{"encoder_arch": "vit", "model": "image autoencoder", "dataset": "stained colorectal tissue patches (NCT-CRC-HE-100K)", "train_examples": 45211, "image_size": 48, "crop_scale_min": 0.7, "horizontal_flip": true, "bottleneck": "plain", "downsampling_factor": 8, "encoder_norm": "layernorm", "encoder_norm_position": "pre", "encoder_activation": "relu", "encoder_mlp_ratio": 6, "encoder_head_dim": 32, "encoder_fused_qkv": true, "encoder_bias": "qkv", "encoder_qk_norm": false, "encoder_parallel_block": false, "encoder_inner_norm": false, "encoder_moe": "soft", "encoder_drop_path": 0.15, "encoder_num_experts": 8, "encoder_moe_every": 2, "encoder_expert_mlp_ratio": 1, "encoder_slots_per_expert": 1, "encoder_shared_expert": false, "encoder_patch_size": [8, 8], "encoder_conv_stem": false, "encoder_layers": 10, "encoder_width": 192, "encoder_positions": "rope", "loss": "mse", "latent_channels": 32, "decoder_norm": "groupnorm", "decoder_activation": "silu", "decoder_weight_standardization": true, "decoder_widths": [64, 128, 128, 128], "decoder_blocks_per_level": 3, "decoder_block": "basic", "decoder_dropout": 0.05, "decoder_attention": false, "decoder_upsampling": "transposed_conv", "residual_init": "scaled_by_depth", "optimizer": "muon", "muon_scale": "match_rms_adamw", "learning_rate": 0.0035, "momentum": 0.9, "nesterov": true, "orthogonalizer": "newton_schulz_5", "adamw_lr_other_params": 0.0024, "gradient_centralization": true, "max_steps": 6400, "batch_size": 64, "epochs": 9.1, "lr_schedule": "cosine", "final_lr_fraction": 0.05, "warmup_steps": 120, "weight_decay": 0.4, "adamw_weight_decay_other_params": 0}
Rows from block 4 of the encoder of a small image autoencoder, named by matrix and row number. Rows with one number belong to one neuron. Each number is 50 + 10 x the weight over its row's rms, rounded and kept within 0 to 99. All counts start at 0.
Before each neuron's rows are labels from the 100 images, of 14976, where the neuron reaches its highest value: "top examples" is what is common among them. Only what is clearly more common there than usual is listed. The data: stained colorectal tissue patches (NCT-CRC-HE-100K). In brackets: how many of the 100.
# fc1: MLP up (encoder.blocks.4.mlp.fc1.weight, 1152x192), inputs 0-191
# fc2: MLP down (encoder.blocks.4.mlp.fc2.weight, 192x1152, transposed), outputs 0-191

top examples: tissue: normal colon mucosa (31)
fc1.419:52 55 59 61 51 48 68 67 67 53 36 60 27 39 41 62 45 42 49 60 40 44 40 49 54 43 47 62 43 53 59 42 48 68 48 50 43 56 58 30 43 73 49 45 47 53 59 50 35 59 46 65 44 59 40 54 61 54 63 63 49 66 57 33 53 48 75 52 35 60 47 45 63 47 54 31 43 38 53 52 40 33 36 44 49 35 56 53 54 49 43 57 56 55 64 53 44 58 62 51 55 35 64 64 43 39 43 51 57 37 65 38 64 39 51 42 51 34 33 66 39 44 47 67 60 45 39 44 59 38 44 50 58 35 40 63 56 63 48 44 50 51 55 38 49 41 38 43 38 49 65 29 48 67 35 52 58 46 44 63 43 48 61 48 51 66 64 48 43 61 41 60 43 53 43 51 49 66 47 55 59 39 54 40 58 49 46 48 27 44 34 63
fc2.419:77 43 62 47 45 41 42 61 38 61 25 47 56 56 46 46 51 57 81 46 56 57 66 51 58 46 35 58 52 48 50 45 52 61 45 39 49 56 62 62 33 66 51 56 34 55 46 43 42 65 56 61 45 53 47 54 46 46 58 50 47 47 32 35 72 63 49 49 53 63 47 38 52 51 44 44 65 54 44 39 43 44 53 47 26 50 66 41 47 52 51 37 50 54 53 59 57 54 57 59 28 63 60 46 46 21 47 43 64 64 34 42 39 50 43 52 50 51 48 46 48 56 48 53 42 46 43 50 55 52 61 41 57 18 59 62 50 44 42 56 44 35 39 56 51 41 44 48 58 53 55 55 38 52 45 52 49 58 36 62 51 69 59 42 59 58 60 43 49 42 37 51 22 62 34 45 60 49 53 45 56 54 75 58 50 57 63 56 45 35 42 67

top examples: tissue: normal colon mucosa (31)
fc1.567:66 35 41 40 33 68 60 63 54 66 51 44 45 39 49 55 38 35 51 48 57 48 55 66 63 57 60 44 48 63 44 45 49 63 59 51 32 41 56 53 55 54 55 52 54 63 45 54 42 64 45 54 55 61 43 57 52 48 59 59 38 41 43 63 36 75 53 60 48 65 57 41 57 51 40 45 28 32 39 47 34 45 60 43 51 61 42 58 49 47 52 71 34 60 49 51 49 42 48 56 48 55 36 80 61 56 49 52 47 38 54 46 42 55 35 46 51 51 61 40 63 55 45 43 42 46 42 28 53 52 36 51 55 51 49 44 50 60 38 29 50 40 67 36 48 56 33 17 39 31 53 60 40 44 59 50 50 71 54 47 53 63 44 41 57 57 52 62 49 40 40 46 56 57 60 63 51 59 32 66 53 48 43 64 45 54 46 45 33 53 57 56
fc2.567:61 37 50 53 54 41 43 64 46 59 50 54 51 45 44 53 52 42 41 43 76 49 50 31 65 42 60 63 38 46 62 39 52 48 46 43 53 61 50 68 44 49 55 55 70 63 36 50 51 60 33 34 51 57 50 41 46 75 54 58 31 46 47 48 55 65 47 51 43 35 55 27 47 39 52 51 55 27 63 51 54 51 51 37 38 64 55 59 36 62 52 42 54 56 46 51 46 44 63 41 58 49 41 55 48 42 55 36 66 39 58 60 41 45 41 60 33 51 43 60 61 53 53 38 45 37 45 50 51 47 59 39 60 10 45 54 48 47 54 44 51 39 58 61 56 49 44 49 24 55 65 58 46 50 57 53 48 45 49 62 61 54 48 71 62 59 60 58 63 42 39 69 57 55 42 61 38 36 40 48 39 61 52 38 62 46 45 45 44 42 65 69

top examples: tissue: smooth muscle (42)
fc1.541:67 56 44 32 59 55 58 47 63 33 44 65 46 77 38 38 32 42 46 42 40 42 52 42 48 61 64 62 39 25 39 69 44 49 43 56 63 51 50 57 49 49 44 44 42 27 47 50 47 61 56 31 43 64 39 43 58 48 47 42 42 48 59 59 57 50 52 48 58 44 25 52 43 50 60 36 67 62 50 57 53 57 38 57 55 62 63 44 71 39 50 56 67 51 54 60 41 39 54 38 47 64 52 70 49 55 65 52 44 30 46 49 60 55 51 55 50 39 61 57 38 55 47 57 38 46 60 40 56 55 47 44 38 49 36 63 73 50 41 59 57 51 59 52 72 51 66 39 45 53 42 39 50 43 65 35 41 52 34 39 47 58 45 52 34 48 64 49 49 48 45 56 62 60 49 45 38 53 46 50 64 47 37 33 59 45 35 42 56 60 61 59
fc2.541:70 68 43 61 52 69 54 69 65 52 49 53 38 44 39 39 66 57 49 40 43 51 67 50 46 35 41 56 67 40 46 59 39 44 53 49 43 34 54 38 52 31 62 50 49 51 49 36 44 54 64 28 58 50 47 52 61 45 56 38 46 54 44 58 44 57 51 45 32 61 53 33 47 57 47 44 36 62 26 45 48 69 54 57 66 67 47 48 53 45 55 72 39 47 66 43 56 44 42 50 50 52 48 49 64 45 54 36 38 31 51 53 76 41 49 48 54 40 44 44 65 64 44 53 41 41 70 35 66 53 35 54 47 55 45 38 61 53 62 47 54 61 68 43 47 53 45 56 41 60 49 33 54 36 36 53 46 41 26 52 46 61 52 45 57 66 54 55 45 40 44 55 74 52 47 41 50 56 55 51 50 45 50 35 41 57 57 57 39 62 52 44

top examples: tissue: smooth muscle (46); tissue: debris (34)
fc1.153:49 72 53 39 54 54 41 36 55 47 39 49 48 66 39 49 33 61 52 49 39 51 40 33 52 54 44 49 64 33 47 31 54 70 36 60 65 63 50 27 60 46 55 70 51 58 46 31 60 53 43 47 55 45 36 53 42 33 63 38 40 20 44 48 64 61 51 64 60 64 46 52 65 47 58 63 43 45 45 41 47 60 41 42 46 55 46 49 54 65 49 58 36 55 56 64 43 40 61 49 56 43 66 47 57 55 56 61 50 65 40 54 63 36 41 48 57 50 48 53 63 45 68 59 46 54 46 54 48 45 36 52 54 54 33 28 37 49 53 50 47 51 59 42 56 56 54 55 52 51 48 34 29 46 44 37 40 30 40 47 37 55 38 48 45 33 62 56 51 53 50 57 64 59 53 40 65 61 48 59 43 36 65 53 50 41 54 53 66 77 52 58
fc2.153:49 62 51 57 47 52 37 41 45 47 48 46 40 48 36 54 47 49 58 42 34 40 56 49 39 48 35 38 54 63 36 47 54 55 52 42 66 44 59 31 47 57 50 48 44 52 70 31 52 56 38 48 53 53 47 51 64 36 55 72 64 38 55 50 50 54 49 53 49 51 45 50 79 60 73 45 52 72 42 45 45 60 35 49 45 55 51 30 47 44 62 60 36 64 58 51 56 62 33 66 58 41 51 43 51 53 56 48 36 50 55 69 51 44 54 51 83 29 38 54 66 42 59 46 51 45 53 57 53 39 42 49 62 51 38 31 47 49 55 50 34 54 65 55 41 52 53 72 37 39 59 45 30 61 32 40 43 46 44 57 57 48 52 37 58 51 29 40 58 49 34 53 64 40 51 56 49 63 53 56 50 49 55 28 68 48 60 47 54 62 53 53

top examples: tissue: normal colon mucosa (28)
fc1.30:73 50 51 24 58 61 39 36 55 52 72 64 52 49 47 46 45 36 66 61 57 41 60 51 61 39 56 46 36 53 51 61 46 56 46 46 50 46 46 47 44 29 64 38 56 64 56 37 39 40 50 57 24 45 49 37 53 48 52 45 60 52 54 59 35 69 61 57 48 55 74 55 60 65 45 42 50 40 41 41 53 40 70 46 53 58 52 53 61 50 56 59 56 58 60 61 51 49 52 58 48 59 35 39 60 62 57 46 56 51 47 44 56 71 36 52 38 59 29 44 67 51 52 39 57 47 48 48 56 29 44 50 53 65 53 70 48 57 37 40 37 48 41 49 54 57 35 38 61 46 40 68 59 44 42 60 33 43 62 61 26 42 40 53 39 46 45 49 51 59 40 60 34 70 44 59 50 60 46 49 35 52 60 40 41 46 51 41 47 40 55 41
fc2.30:62 44 47 42 54 59 49 44 60 61 50 58 62 41 53 56 79 36 51 54 46 68 37 40 60 48 59 44 49 42 49 60 37 32 65 42 70 52 44 49 48 42 43 61 48 53 40 46 48 52 51 52 39 54 60 59 65 50 50 69 54 45 52 45 32 61 24 42 38 46 59 55 41 47 72 51 43 34 66 49 66 54 54 59 59 45 49 55 46 63 45 45 71 51 41 57 37 32 72 61 64 53 47 48 40 71 36 49 42 49 65 42 40 46 58 56 23 50 50 58 51 51 76 40 64 52 58 50 49 47 30 34 60 55 39 65 60 55 48 46 42 50 50 45 30 37 45 59 42 42 39 44 33 45 51 44 43 48 68 47 65 41 51 50 58 43 47 46 61 43 51 53 59 39 68 55 53 57 41 47 47 56 48 48 47 47 62 37 36 44 61 44

top examples: tissue: normal colon mucosa (31); tissue: adipose tissue (31)
fc1.277:63 49 31 50 57 36 61 65 42 46 42 53 31 47 37 68 51 48 51 47 50 43 58 46 49 62 61 33 46 63 54 62 55 41 34 70 47 45 52 53 31 45 44 66 39 51 45 45 50 52 54 44 37 47 45 50 52 44 58 38 53 71 60 58 45 56 70 69 42 54 69 35 42 46 49 50 58 35 46 56 72 55 52 56 40 23 53 47 49 53 35 26 51 43 70 39 41 49 56 61 58 34 41 50 35 56 54 57 55 68 42 45 35 46 57 58 46 53 33 76 28 52 53 64 55 54 49 38 36 40 62 39 51 64 42 47 56 51 51 44 51 46 60 44 44 52 56 59 40 63 54 51 58 51 24 68 43 49 47 58 52 57 52 61 61 56 55 56 61 43 56 51 38 39 49 50 49 61 41 60 42 53 45 59 33 54 55 61 50 56 47 31
fc2.277:43 51 53 63 49 44 52 52 50 67 35 41 77 54 49 46 36 40 55 71 50 50 45 46 55 65 42 48 44 45 59 36 42 57 48 52 54 62 49 56 56 72 60 41 35 50 60 50 47 47 41 68 67 57 49 48 52 48 40 43 56 37 61 53 65 38 51 52 79 55 34 64 56 49 51 35 50 51 47 64 52 33 39 47 54 50 61 34 31 63 42 53 35 53 36 60 71 50 41 58 51 51 52 59 52 47 62 57 44 68 51 48 47 53 37 27 57 39 66 47 37 45 39 48 48 53 33 43 49 49 67 40 50 45 61 58 25 54 44 52 37 51 51 45 40 60 43 30 73 46 63 41 62 56 60 41 48 52 44 51 49 56 57 51 51 46 35 51 46 74 28 59 46 49 27 49 52 49 47 63 66 50 54 57 42 35 49 45 53 43 59 57

top examples: tissue: smooth muscle (69)
fc1.269:43 65 46 45 38 15 32 55 34 62 55 72 59 59 44 57 38 55 69 46 43 61 54 56 39 50 47 33 50 49 53 45 49 58 31 65 45 66 36 52 34 51 55 53 46 57 49 61 45 42 52 57 44 44 46 58 46 52 35 58 46 50 39 50 40 59 55 30 85 39 41 61 60 41 49 57 55 36 67 46 52 59 41 51 41 40 62 47 71 63 27 52 60 51 42 49 44 67 50 59 62 33 54 55 42 53 51 47 64 55 47 54 50 48 56 40 53 53 49 33 56 67 32 54 66 46 43 54 40 42 52 47 52 57 38 51 68 56 55 69 43 55 46 39 50 40 59 42 54 59 37 42 23 53 52 40 45 60 59 44 40 54 48 48 56 50 56 55 33 50 53 47 59 43 52 62 39 55 60 47 66 40 51 54 46 42 38 42 57 60 64 55
fc2.269:54 52 51 53 45 38 36 35 56 66 63 61 34 47 57 57 46 51 53 63 37 56 49 53 44 58 51 47 38 71 50 38 35 60 41 57 41 52 39 55 43 64 57 43 46 53 34 33 40 48 46 66 59 36 37 43 41 55 43 48 59 52 46 37 42 53 48 52 67 61 59 68 43 47 57 52 46 28 38 68 41 50 32 44 46 41 59 62 37 59 49 45 52 52 46 55 54 60 41 58 53 21 51 68 43 60 44 52 61 49 37 34 69 56 64 50 43 39 50 35 66 44 60 55 60 61 35 51 44 45 65 61 66 67 41 63 38 56 45 44 44 53 59 51 41 47 58 51 52 78 62 58 52 51 58 45 52 55 57 58 34 63 45 56 63 54 51 45 32 58 52 46 34 44 56 64 29 44 38 30 54 48 62 55 37 41 48 38 62 58 54 49