config = dict(
    bottleneck='plain',
    downsampling_factor=8,
    encoder_num_experts=8,
    encoder_conv_stem=False,
    encoder_width=192,
    nesterov=True,
    gradient_centralization=True,
    adamw_weight_decay_other_params=0,
)
Rows from expert 1 of block 9 of the encoder, named by matrix and row number. Rows with one number belong to one neuron. Each number is 128 + 32 x the weight over its row's rms, rounded and kept within 0 to 255. All counts start at 0. Numbers have three digits each.
# up: expert up (encoder.blocks.9.mlp.up, 8x192x192), inputs 0-191
# down: expert down (encoder.blocks.9.mlp.down, 8x192x192, transposed), outputs 0-191
up.15:127125116208126111150104165164112075116107089073129149139145135114127075119083124171142130077091157162087150173092129062107077147140119129114105111112103134196119120084095151101138157152122107079103099113138130133175160156093106178150201187085155103154177168115158131098171142131139109065111145140083103156150192133084119110137105156111159080141114147110078120154069126081112104152069093100106102112139111139149143189225130109141143110127089198126183169107145169099123120149174152166134177154135081057155087118098185156128150123110115172171118115130111142076123153124104170161
up.16:104149218085117198097098149089047078090129122149137108095108118091079192132154122123104163115138167152150100142177136146102130141125054093169180126106137148142194059143147105152126078131124134090154098180100086062145126142158090123102128127127166092198072171132101137101148127164118093133155112146103119197101105118084107151112096143190158091118173136126087139082130136121118136164166092148109128166137098138141117135154159144086162144109146190095048121107067090149135170125136103175159131112116140126224130125096157145167136125196090129115096097117149142144135123095145101122
up.17:174131171128118153143162159087142137100095140059165118117141108110155130091136106119105082147107152132153125147174076081114135058180171133099134057085106148176091115138115093127121104098125104129169098097096181113149110165111088118081159152121170144171204147146113139125209084103135100150128145140190073126113153047139151075131115111132138087121094116098108128109105200070161136135128095134125110092169178124182113149177099128135124112127130165178158124103083070129101177124109179117122221110121151153148093116088082113191110167119083151106148137150183152118191125108163107151
up.18:132116118177151058159149147072141116116146141116157166086098165149138173170101113166202110131095136110122121122132152147152162153171104161150133161147097153161171125124135183079146054139100159143131133129095145114042080101086152136070131110151111107119124175148116113099173127172079117126128070086121152131112147117155130149134116167135022079110142101117081085096091116154086097148157113135190086153132102180126054166171132200151122094146174136149162029119074106143192164097134137149181133099141165139158102134162154111195110137127091112103128119133111109141113097110130100113
up.19:143114064037124106151161111147174126163187124127075156202141082086085097183116115147134140185158084155137080178163141128113101100124085081140099068114087143138137091116151143078099145146152140136137138127132112128069144175131167127060137165154101099146141090126063137115129103171140154135131120139130130101123070111137145177100125147139147134179084128137088200109101176120157098174130095140185077131148181119125116109115111164125078134099134081143111183087120191163157120073118169106105127129124145089079162122202115114147147128212091154144113126101164134084087115157162139185
up.20:126173120110149139092174111116113109162081083095092119225101113065111120135092130129152118241139107135129169138148132089155153150120072094141108122143121116142156099138088148135161132153159110144087121118165086123143212095103196150187203122123092105106147085116087087124084105155147121118096145113155134139106104097089139187086084177174141146120172126124099182097162176145139107147133116114114136060222155113136076111156187130162148128144093192091094108151102155133113079195151129152143130106121105105099097125103151099126156172156137099116099145132085133096061138107101149136
up.21:155123093129088128113137138086127071108136160121176156133092125156157143100084089168132175132133116140120148133108144085157118130082090130093096174154130120174186107092130071147043102109153073134103138180087105122130156127141186144118125207112125065198139151122149169113154100173135162147079100099131131123063150155132138137117113098128142171184134143125045134153086147114089144153157103143161185153159151211053094103103131079115161094188109110124150151161142087146182127103121195142132119132111111161085064162105143154135168164091098135117074117167113082083104099160146135162
up.22:174119133143111112124135093160054164120125051126096087108164110146138127131107082123079098137124090123194178129130170145159181182175121101063141108147127125155128102128162123110125160151123128115103162132098153153159199099153122099172171169092156134131089135184069105115120091145118098119074100166137115130086146166158114184078098201096120134140122168089071074109069142116132143159131131102118073180188116129147116081109114164138108136133117138205170101094046185093097139182120165141157141139127157159093076114098159161146141075095139135098118082146147124086186125135161138153
up.23:103120138163172103152136105099170144123169155166090087110151100168111136126175147141155103159119127115169139139157171114131175134120181109169138144056123069113121161186184142130177107126144204145084108084119080084156121103197117161147158101139120123128071147118082130104093113121090082073119106107124181158144147120116135149068165140174114157125075125160126127104138146074181148088161153141087056146187113067167104157082142130134163119129148109139130155088136080068130162106098099149148112114078142067158087101103168129066127146161180100090143118093158093192084160088157147088
up.24:070162176118079135150133163182091143091165109119108127184159127146130133106115156103107072115116157117141071117134113118144189122088112114143111113094150174161094102214094117174147143090089111164185122141172150121137094118079095142096125133099114121087086100160089171144064152185102122164164113184116131157172053077088084114127175139193149086129117123092145103115124144085104099144044142141093102112124132120143203144137120115103146165044123207147099205118122148136147103140134095146165162077153151104162113097158119134134142121143166108135181149114151090122163137071099132159
up.25:175116081130089128082126141111152085149079138108187134135091146147179126114092124180126160104126129150115168143079157075104102130121101112125099135152135153149128075116086088102083138146108045086136152139081093095126182126142188113145168131078096106169134098158127160135135094164130186106095131115192107098054159198137136134111146111130168177147127133117056149158081142111068122131118120075153098151175172202120115108109147106134153110190085135100128156189106067158163161129146197101138122135162091143111108171155143116121177166165135154087076129144143034110147112137124133170
up.26:148126114129146225153096129100057160082148149161088128103187057114105158207169161112065107121159113147129066125148116163160181097117165109121101122076085099119123151135124112156160159106133175148186119197107115126088083138128110097111084119174174160055062107111163092148093122068099127162180133165067151138122117162165166147166083129098124087114141108117125147117108124122166207158104160162130193119127076105097112119078132139146129106141181124136099148130122160156142134097156123145114119094099145165140135090145071144129123085122101116115094178157128201152108095119154092130
up.27:141107110132089162103115125147165075177131128142160137136093089187122105104074180141144105184123106131174155140113110164160143126193130116062112149156097132149136106179102115119164149139139110142142082150150113137131149107154180160094140123114146098164128066120167077092128081168117121096058079104154128174133102089072135110157092172106110119143111083072041163122056168067187088109148114101119101118111139186171116114153183156128161113152112137119177113180177099123163089145125144090127124123089110084132176157142126149198162175151137077157117172137111078191125066091137102126
up.28:114137144196185100094185112090149088160123096112143139084091113112142132127129137151160116178098093130103200140149106138116187135091071072164163134149124109101152113116161101124142142131087111143031091133158098140112122108136152172097202081140080127144138102103088093103135154117231135151139157068154151113172107108127126159144113127202130177071110123165086158097102051150134109140106151082096098117164179091159124105171200147126115109152109188096097092129110125139116140176110126101162152111104141097109132181137134117133077148165121147165159130130141094085110118127100117223
up.29:128138179091161202103096140135084167151109107121126102145172105116108121134136119125087149128141138147136121124069090223128079106112126200106084075089144167095134143135128150141052157173125083128142111158128107118102138098087080074119145143129102179128122122128181170175123205088112157109160134146115120073061178119142147090139140147097163134156165147108116139128142146168108145094108074089136165170189168091105130115121126124100149161077084115117107121134182103171091189124101148115041120159131146163187167072132074189135163080121155127099100070165156101169119135149121123126
up.30:125198145164101136118113168162146121162128085087138094144046153124122145103099100119129098100126173083083113178170066134168069114122098111116158093099082072092130069152120163120114130178102112108142097111120103122094075153109100127148152070170099142124151146094149143159111150150107145124129128157166096127128073136111176076202167119094126111160167081135105113138119124107123128196091139148054122053110121150156165164145132162106158160110142210172177156111135157086138135119105129147146222140094083119136140189208116150111112134151148126151111152092148091130104100148097155204
up.31:121179146125125026112170101149164113162137123098097134122088106181135077043145097118173170093137112132120148142127143121098121123182085107158116124096170102105177150139125127136145126171129171147095127076173109163127173101170059074122102152130098111210197113129086154090148166148199137077123154099183144050121074094126134090133103089161183140175100147195112119138135148157140153130143117137100121155127160095158148125201112143129109124108144146101145087091137137118107138120089131076131180106139099109102133164199134153058104131136180078103164131110086148118114097126146084104
down.15:144113142092209181125120096107145151140147091140152140125111108094088137169172156140153106174141091106142104162120124164116109128125126071141152111128111137117116137171207140080110118102113210133133117102085136103089120118168133144103120107150144156104095106136099134105131125174127094168074128132112129137162119132163135144109122168100131164162123119133127155153118196132146078073185094109158125113255141170105134086095140187096126085182119019129086095138119152113099186136125089115093134105101125170133144076122112109103149096171113145077096169092177138148148112119153106130
down.16:142092063171139086201140168150174116149154092099141179142093106119189118159074153150178103114113078115108155106144153116140142117075160103139089125151085121120107139156106144076106157121145118186095122102131158134137130090130152174133131132129082133070159136121154085152148163104101137111152162048174143078156119124189112078138195115114128160103078127169126137181102084126125105128100137130133149101255133132133085121153079094134100101164117047181175138093167182102133139121115128092134170119137098130055120133136090114045108113101140120178158159087158132116122134130113114175
down.17:118120142142193102168158148138126082131167099128096151119104118118097114131132133121144131150130180087078127175113063104108136102113110102148138122110153105136148098090128130065131124110100192121084101132099144098170158130149074106127162195143076082123208122136125103117073148159139104122112123099115107126150108070116123117135160136138161175143154129155095116152111160140151104116155112150127144107255071110121131139171117095139167110151082120113153136073131119088115164122159125140134166168145117102111129133125166114068161130132155140153158147083071151128108126117165138114
down.18:097098138124078184178115117134126112100124058130111139161133098114148059082169136102140131165161106116145123143129134119114112090086147089120099125137117095137081165204106101121104193086115186104091097104140104144161157114143133168114166228098150106159148122074133132161135133106131126091067179098169129159146120142176129144150135122127180151098146173116148158169128178107179096111065080118073154116176157120128164114118141080153120094118074112169134209100118177136096106144140161145112131202107033085121132118080109122020152090134141140158153169137128134134142142132148136142
down.19:111113126154100145137101127108080103176133109158155123126107087152132123130159109137085156103137137169106145147155164116122166139124103118135134180130069056121138177159097186204136095130154160111108051093112134189138132135113112144163135097104117125148142110068151098141110142134175112146144108143154146143170162133115165161143160078106014171110122117107112140141164105126181112103101162175029161118184138121081093139159145116144176114114135145110139144131123115127098071176095112108150175119127112068187140072068114150111086121099140085123198148165093127129057108179035135156
down.20:088102096112170091177109150131150143138180102156160144101133078151133117133148159128140111120131127120199079183125175156105102145110145144170136116077093114129131153176183189169085121109140167145158102076172171096118036171158081110103076091155116162109094125104137165125160156158136111166179120170108117132166121144144091137149187105079080150133047137133177111156112148110157140096090116127112119139193157150070140134135104138081153107114141065116114134086153095103131150055097075140092162095120132130199141105155098165130142095100108132085150094093197137131168126139042097120
down.21:055162155141193094159114153152112122176179107126097107120139130092066124106159147122119115194122137135108114144110088176116129145107115115139125133119130121106127158159092168121110142099086209143137082130111112146138125108108040157085149127139113141092130120113069121128080152197105081138125117131097125140190125089126130130114134172147144150153127124155152089152131150136122085085138105100145064070255099128131172115145134199098152146102132113129163119123149139135090167176176090115099169163093097096157192092180142152101133116130134174084180094097083163150126145128123103122
down.22:086131124121137119186167142110131081190162116126138200094101081162099140108110135164130132140140170137176118124113138112154189140103066112099110166133155105166186137129135138190082100088108184153106100099155129134095125119088116109096117102129117076197157131078143144111120173154167141167151079110121142160166114097072113112151134105154084129158136133126094179091123108177112116120082102173102178100202173192060089154181130094056158135087120111085147125105190069151151122097136120128139147033105123093169148096180107155141159160103070100159161122134135143141091103147098112128
down.23:127120129092106121137087171161149140123088118146174115140104107174139091090138066091110118139144141063106132182089090080150079140133118082140122094155163151102133123130114123121078120116075171126133079134110155150136191072120172108106170187154106104122139101074137140125140108175130164126045136169166050121110135112200085115096128116074161115178159159092123145168111200140146136161118147096087209089234116145136152146130156163117142126146143103180096113121111042128093115154124082154101141126187120150119086162129121119070176122127175181093152151107104173134149118139135138109
down.24:122150074171098158119154142109132113175117117075117171100114061084178143119099165108164155193136090107109171080179143079119079129124139058117177069157159109086166126097110101112070106119082132165127167155083116174152117175134197108168139134133126127152150175113109116143179126147166148139129161109116126118063097149098161075137061098116193088118160120164117150142132127129097193144112136108113160101187104154124164164123142113127117044191148108128149071131127191124098171108086155095096208095098127165125103145071144152103135129147124172109102085106087139152099161122130130132
down.25:085142112143163113188115106114127133161178088147092144122142096134128142119141149100131101170163167076135147163160111135132137111113188108140172129117129106090128151195119094101109099062083144171095076136074118114141095113161131174098156134124107107111123131096142122122099171144099085138133114133125146115117117142143161109157167151143172144113114149172105096124104161112144125125149136125065132100255103139133104150147101148110167104124161141111107099060113172104113176130119033144111178126096133128124136105114122140103135146169147127118170144074102193176128088102153104079
down.26:099120115123117111105125181151171129093090139163134153185087110169147031035137074115166130169135129063104154124121140098109120165158099060137151095171138127124113121127099117141094149142067157113114167131203095157083167122132155091153104200116102136126135102056131123104138174154170159107084215106126111107158110101125089087129093087105143101106166193125177156126137151115140166125070185091086172128117139122158179124189163136177096149086114097139141123147131134074067134169124116144163099132139165127117130149165106069099111126108172169128137146136200128117122157125093141111
down.27:135099086165141131134116132077072115125127129159111127180127131103149127180156113113160114159091172113135130135176172107106108101097143147144225141133126104162106164059139088153110090182171130146112175102133107083133140196135123106188126165125106148090137171179110156174098135046171117113165173139056176134114136161134133149157162121158102149087129125153157113103089096133130111129114165155134180138094143126053075156099108077161119152180092106135099166094118188074133162099098118158132147153175146082113080150075142116158082072112087125106142131154208063098114121079096120132
down.28:125097095058160132178106157164137162072162123164116124144152093129142133133132127113098158110146137074167071189126162087127135140114188165169109141103134117152084132138139135138141088119151169129165135069127187104151069141177125070118101136114119121077138116098126181148123124176050157164155134200114148170137135176197094160130174117112086180148079109124155095138130208097138124151081102165131146163126114202085092140093081067119128108150134100181133154095101138112138143076114135122113153121174129103123109068141107150099175113109116106039167152153132159103162092063098113105
down.29:139137159153133152111200079129134113174150113065108109099148173104093155180106178147125116097100110190112114084111078176140060126115160143098095137089147144149119094151138167131132141193187116113104190121156117086156095119104088111126127088118136159160129129182124135159145093076152132151144102133110162149138123131072148122121113166171154103182112117125122124131175057131121103136186114089198079077008176058138126112085184114067108125153101096121122120134138106142181109085139166112098110114090094171151117163174178138169160132130124117179115101139124109122086181116144095167
down.30:133119172075115158104117096091067185102146081156146130156161090121140142176132139083123124183114155069083147127146106135123108115102159134139194130170147154124123146138108099092128082076135057149132164138071152161159129102146195174130191147144133133129102140172159139156130125101112076132079146147127088156081085060124090111135133099156140112129173145096085154091125159146162145149143132143105174152201121170091126145105161073121104094155163138137049085132076150189136127115071084142123087117179171169141115133028151115179103139154145143109178178135120110156128108064127085122
down.31:135119118138160160146087138128077083178120120153142135127158162133092185200156132112128108093120160186103105158161155128157170103078094167135148182160103163151125177105150122134137103085104172147099088171064142121115162142081078208160126132127131114099097126139055111098064126128121106131127106131091114141142170098157151165113152128136093182125100107176043156183101126132140037108134102136123136113244127122086104115164130137098174097126118146099116136104128098094183145141171143145114177096169124086179118069054136134131127085154081146123135101101125120179104108110126103168